python train.py --model="autoregressive pixel model" --dataset="microscope photos of single blood and bone marrow cells" --train_examples=194171 --image_size=20 --horizontal_flip=true --levels_per_channel=4 --vocab_size=65 --arch="transformer_decoder" --width=192 --layers=12 --norm="layernorm" --norm_position="pre" --hidden_act="swiglu" --mlp_ratio=3 --head_dim=32 --fused_qkv=false --bias="all" --qk_norm=true --parallel_block=false --inner_norm=false --positions="sincos" --tie_word_embeddings=false --init="xavier_uniform" --residual_init="none" --optimizer="adamw" --learning_rate=0.0013 --beta1=0.85 --beta2=0.95 --eps=1e-08 --max_grad_norm=1.0 --l1_shrink=0.01 --max_steps=19600 --batch_size=64 --epochs=6.5 --lr_schedule="cosine" --final_lr_fraction=0.1 --warmup_steps=580 --weight_decay=0.3
Rows from block 4, named by matrix and row number. Rows with one number belong to one neuron. Each number is 200 + 20 x the weight over the matrix's rms, rounded and kept within 0 to 999. All counts start at 0.
# gate: MLP gate (model.blocks.4.mlp.gate.weight, 576x192), inputs 64-127
# fc1: MLP up (model.blocks.4.mlp.fc1.weight, 576x192), inputs 64-127
# fc2: MLP down (model.blocks.4.mlp.fc2.weight, 192x576, transposed), outputs 64-127
gate.342,235,211,232,206,229,183,162,205,181,200,199,144,166,188,202,193,198,201,200,198,219,198,203,215,199,193,151,202,166,193,199,191,197,196,202,179,188,200,221,212,157,196,247,206,201,220,208,190,246,184,205,194,207,205,214,213,199,196,229,191,221,203,198,148
fc1.342,293,191,253,200,199,182,205,204,212,233,154,196,205,235,196,199,200,223,217,224,241,155,200,263,197,187,198,199,159,147,197,195,201,164,196,202,201,236,237,185,177,199,236,268,198,223,218,102,271,194,240,203,186,285,164,214,185,128,199,197,193,213,200,190
fc2.342,149,206,200,191,195,211,200,202,199,195,197,244,198,216,222,198,183,188,200,226,215,199,205,198,176,210,194,206,289,168,201,193,135,210,203,222,170,218,194,186,245,212,170,201,200,199,194,193,201,234,218,199,195,190,150,212,201,169,200,199,163,203,197,163
gate.343,301,200,200,347,249,194,200,198,196,199,198,204,210,199,189,254,209,215,255,188,202,184,203,199,182,169,198,177,171,190,218,196,208,202,183,202,196,200,261,205,204,192,216,192,190,210,203,192,221,210,252,199,200,220,201,202,165,177,200,220,183,184,198,190
fc1.343,197,210,194,202,196,235,211,197,194,192,199,207,176,211,238,201,138,210,197,217,232,197,208,197,188,208,200,270,204,191,218,144,142,207,184,201,241,301,196,198,197,183,214,199,250,247,201,203,163,196,208,187,161,199,197,203,207,227,203,194,198,207,162,276
fc2.343,212,187,197,251,206,196,237,143,201,200,201,198,206,194,199,261,147,198,221,117,207,198,199,152,201,184,214,201,156,190,200,199,210,200,222,274,164,190,233,193,199,199,244,153,209,194,219,227,199,166,196,249,138,153,266,201,204,196,200,192,189,207,199,239
gate.344,147,199,199,199,252,183,253,119,119,271,181,182,147,225,191,187,196,200,145,212,211,227,203,155,200,250,265,175,203,251,203,199,156,251,184,219,239,195,213,209,189,239,185,203,199,178,198,195,186,235,195,274,210,155,219,140,180,198,127,200,145,133,201,175
fc1.344,189,202,172,211,198,197,206,166,134,195,200,201,196,194,212,276,191,198,141,213,242,201,204,193,197,205,236,197,200,204,216,198,202,235,165,217,199,233,205,197,204,200,173,198,199,165,209,164,217,211,213,213,197,183,200,205,189,233,197,227,171,202,185,213
fc2.344,206,202,202,192,186,198,149,298,207,265,199,182,177,189,205,204,191,198,198,208,151,200,200,210,200,300,193,245,224,194,199,215,182,221,228,200,196,200,202,216,195,197,180,183,201,198,131,228,207,197,177,205,167,233,145,180,210,194,228,265,199,222,194,202
gate.345,195,169,263,202,182,182,209,191,258,196,219,198,250,169,201,197,196,141,199,199,172,203,199,194,200,200,197,210,213,241,134,228,219,200,208,211,200,180,201,200,178,219,201,202,206,187,225,207,192,196,196,187,198,217,202,181,200,184,157,149,219,195,192,284
fc1.345,149,199,296,190,203,195,175,196,216,200,195,186,187,207,199,205,213,192,183,200,190,234,202,213,200,217,201,153,177,186,202,208,215,168,230,213,188,195,223,200,200,196,178,180,199,212,206,211,201,203,191,199,241,195,222,196,197,206,202,246,212,200,202,191
fc2.345,181,203,201,230,161,200,185,140,197,152,182,201,198,197,195,201,155,200,187,198,242,200,203,177,202,185,201,200,205,183,219,277,214,173,202,200,187,201,207,220,202,236,195,158,211,200,195,202,206,189,154,209,198,197,199,200,200,200,273,238,187,157,228,242
gate.346,204,247,270,216,195,191,198,206,254,240,206,199,180,200,207,179,202,196,206,198,192,189,241,195,202,197,197,138,253,211,159,154,205,208,186,196,209,238,191,181,196,156,187,179,213,194,203,160,196,169,230,204,198,200,205,174,184,194,148,203,162,196,209,199
fc1.346,264,191,232,220,191,196,164,195,168,201,220,196,188,204,216,145,180,176,193,200,211,239,200,225,201,202,207,197,199,110,130,199,244,206,196,196,206,205,191,200,206,201,201,166,217,195,201,199,199,219,199,200,205,162,205,194,205,201,204,216,211,196,231,202
fc2.346,205,126,132,187,199,180,218,174,242,199,202,182,212,199,208,222,206,163,204,211,196,196,160,201,204,201,210,203,180,257,218,221,176,201,275,232,199,202,186,110,188,142,176,259,207,193,169,191,233,197,227,203,172,139,153,216,195,196,202,213,201,187,209,199
gate.347,196,191,178,204,181,200,200,206,200,195,197,189,203,225,107,273,199,198,208,244,234,289,183,208,211,209,191,210,211,188,194,203,171,186,191,195,203,220,217,223,142,216,211,205,175,200,178,207,148,198,200,224,184,203,211,202,249,182,202,246,221,195,234,189
fc1.347,244,193,192,248,206,191,194,218,153,199,199,185,200,198,206,198,216,205,199,204,187,226,187,227,199,206,237,199,204,203,162,213,234,268,213,196,201,222,239,200,198,174,205,201,197,218,194,202,186,230,279,200,248,202,185,196,171,155,191,193,191,200,202,203
fc2.347,124,202,196,203,180,182,147,202,198,199,202,196,249,180,208,202,200,207,117,211,230,265,211,198,195,174,197,137,192,201,213,229,194,244,193,196,230,199,187,207,195,205,203,163,191,202,200,202,245,209,177,197,196,197,198,202,200,261,263,198,204,226,192,205