config.yaml
model: "autoregressive pixel model"
train_examples: 194171
bias: "all"
tie_word_embeddings: false
l1_shrink: 0.01
warmup_steps: 580
Rows from block 9, named by matrix and row number. Rows with one number belong to one neuron. Each number is 128 + 32 x the weight over its row's rms, rounded and kept within 0 to 255. All counts start at 0. Numbers have three digits each. After the name is the row's rms in percent of the matrix's.
# gate: MLP gate (model.blocks.9.mlp.gate.weight, 576x192), inputs 48-95
# fc1: MLP up (model.blocks.9.mlp.fc1.weight, 576x192), inputs 48-95
# fc2: MLP down (model.blocks.9.mlp.fc2.weight, 192x576, transposed), outputs 48-95
gate.462 020:121109116126101130087135110115080131151125092134089070072134087174101121126142143142171163144127107136109158134137145100100128123094145114126074
fc1.462 022:193170125137084092135186167098134109110125128135132170133095140113171161150128147108035122121139096130107153149101121152128144130154117127184124
fc2.462 012:130103140149180075142126060165133126121107088120111094127140137115095140117132126139155119115111117107121119121112142126140147127104144079072101
gate.463 021:130141094099196125137188178127148136116141107138124125110120117172124110138140159120072122157158134140147131138147156178130111069100129114111116
fc1.463 026:132127137104122047107089144153181118192107090139089203112092126140081116110112123111138130129131147143087108124104125100133121134139130189112118
fc2.463 012:062121085112127157111093119113086124166053132133110148145159169130097153105168131110096120104147099116165103126103126145117098139133124159125117
gate.464 019:049116113117178079126125164149139138127088129128112129138167089112116122129124132127151047144116175188139151134123108091149131151084147124099145
fc1.464 021:153099128139135114118128138125107085106102186123116131176139114124188111128121124136134127107145140188126196104102129105117096139104129148107178
fc2.464 010:102105113156130084121144085123140188134125126143134116088107147148131109136091132130121155181108098171178140084113111121150136158154113153137136
gate.465 021:021130127134071089153058059113240092156164116143138182171148112112112152120126135179106091147118096128095149146145104148113127143129147131170125
fc1.465 025:109122103123064161132131164102151113119137106133128104110174129163145146112123134154186140131142132115098130127097132128118092123115121092072131
fc2.465 014:114108139105134089120125138164162138141085112145100101134165108118139116113161130096107119150109165161119143115110126147147162115140135110144104
gate.466 021:141136118096139127133180130139099103148097173115120120067126164163089136125106125121098089133100111123097120107144154143135079113104122138063101
fc1.466 026:124110156112133157141089057113127150146132086130116212158096135144103129142120102149153098138147064130112117128117109119125118192115113162190112
fc2.466 011:152135105088113132160148149108076115174132130128079124113166130108108148117143100113096151176120135097099115156119126109114152126116128118182116
gate.467 019:145128136121140120121081121150143135127164097118146141083159141132133111125143146127108155125128076138179140091100168160123140158117089105177171
fc1.467 023:185120131080185111080136102081141093171094142123113105095146126090104096105108122132094180107137181147121111134134122123138073124169157132110076
fc2.467 014:137132139133130155142103153127120116126170146131153132111168139105150120115108141121108135123162056141112093140135131136134097103118119143121130
gate.468 019:133131107112116140132142155115101122135019214114123119108135096126082154097144143136163097179124149071128165137105131096142088140209137144145142
fc1.468 021:120127132094138112107163181133102107159206158137109091064177055149122089147132108103126088106135049124117058149125099126130137100105125139076137
fc2.468 011:172150122110127116144083105106148113166134141134125127114108105116135119145127117133084120142135123115152154181142126078143131134144137150133137
gate.469 260:172096128126148105128132127130165205131158140116083131126134091127126080165129127130127130116101065113179201129128126121128138137129129095131131
fc1.469 278:141127059126142127130128129180108159125150102128206143128160111128075110127128093034129137120124126137179121128129074129117127127172100176039151
fc2.469 290:072088128125047137066164158130108117127043089127060081184127128132175151176128068127168128127158126136083148126128128180115108162080128115127070
gate.470 021:158115141136096141103146110102096146097083117137167189136121112118133095148107124115172175150147099140142102113178128128123077136139094090170107
fc1.470 024:114135145126090114144119129139033152142107183125118112162139097106161124136128108124179103140126131098171100118149104153116132133101137168122181
fc2.470 012:086108117143139161137095114177111134129130140130117141173143095159167132131118105113142127116145122169102110129137119166113097098174110114100177
gate.471 020:080103139112159141124115102098155150142083148133122106112152115097148147133129141127187117118107085169140135120117130136129157160126135160138107
fc1.471 025:128076135132130127108129137075134166133146121126118081115108133129152096091126149121109119123149164107192127087130138130122114125127143182129131
fc2.471 012:058118126097101099143127139176127157082131170107115089090105145150154120125153146107112200126128101108115119082124116085128112091099146148146152
gate.472 021:169116113120151061132141149140180148132150122137099125097122165086139134111146130132134041121151121109128136132144139091135138163129112107130137
fc1.472 025:142120118134093115122106102151117128132136155141125126144146146141126158121117135120120073157157117152126125096119121153129098113135104176134131
fc2.472 010:174103129096081125132079149152126115106111118137136146011112131076164146208122158089136130124164097150126097094111122099126069111071119164158164
gate.473 019:146112141129042114168132132134105099066129119114157101122154182175175118104105123117070153125108134149151138127140117104132110113130079169169188
fc1.473 021:188124123089122155129127127167115143096178162137174140118084132143105112090103107120114176122110170136187134134112125121128145152132102133078094
fc2.473 009:173131146133117103138153166155130171094148153153116134123167143131146176125159134108132163089121112089118131118124127109128136114052099146164127
gate.474 020:091066119110127110095176123086110132102160131145159128170104143138071140100111135083096175127137123121088069119129112144131172087136143186221075
fc1.474 026:145115124114123126130174122074101135197019100130132118102154135125121110120118132123093105152153095141138089099119119112129102121155099134109133
fc2.474 012:099104137120108088119146178118118140161088114117154095108189081119109125127152133111117108142136179165106132116114109088141139164105166087138133
gate.475 018:103117114140129122108122117139103119124141164108153130137129112079186082122142115142114130135139175162137122131124129129133108113131094090178082
fc1.475 024:137119154139146076117120122094191083217120162121125095103136127180142165119115131137098042118133161149113126051135155128109130061138115142100126
fc2.475 011:175108104165152091136159096103163117168129120109128092109170076170101092139132119138086174159106112191114173105144097105157196141158139125151171
gate.476 022:123143158119083131099123125139113153128201139117102132128096102119148132131120146137111088117122129146126111123164129167135105128136138136203096
fc1.476 027:183121138123079106089162097144065156091119160134160114125171173139159066116118124132167124156115105110114090124135101097124141167137133196163102
fc2.476 012:113147114167160186117085105116156097097180146148118128206117168147124153128099118152138127098131133122134111137122132114108117114117103131074160
gate.477 021:141140144138091090098157110127151145153111134127127148175155151148140156138123148158198134134123187108105127129176115093120081161145118102196182
fc1.477 026:090130135145146129144106009129051169126252123134137118130163164131146117122123110120139120118133135115127123143093125111123135175156130145118096
fc2.477 012:057160132159164189127172166104124138155165102164131103157080128153134122165109129145158137123158191095154133146112125129121087127136075100121149
gate.478 023:111150126119097135123113080166109132117053126132137173143184117131135157090153135128112131096142111124142109109103118154125132091148147177129123
fc1.478 027:115114104130153157108130072133175139116110144135128142119135150142115089109113107143112126133157167122123137141138104169121122169147092106100126
fc2.478 012:151135104103120141147107098144111089114129143129123109216154115139127213111132105114088186159147146171110129156128120131109103111148085134146173
gate.479 020:179128094108151129133085221108118136171071145143085129169139148108112127124150133131111166085151132098094146127149119108142131129116178141110196
fc1.479 025:136152191133167026103126110165137135115150088134122129146123162145137155112117128116087198172096192135168088075090169147120123101217113125099113
fc2.479 011:151110124108104173147084150131130100186095090109130169129115114070153159140193149112120134084162089134129147122078127115117083091152121124179133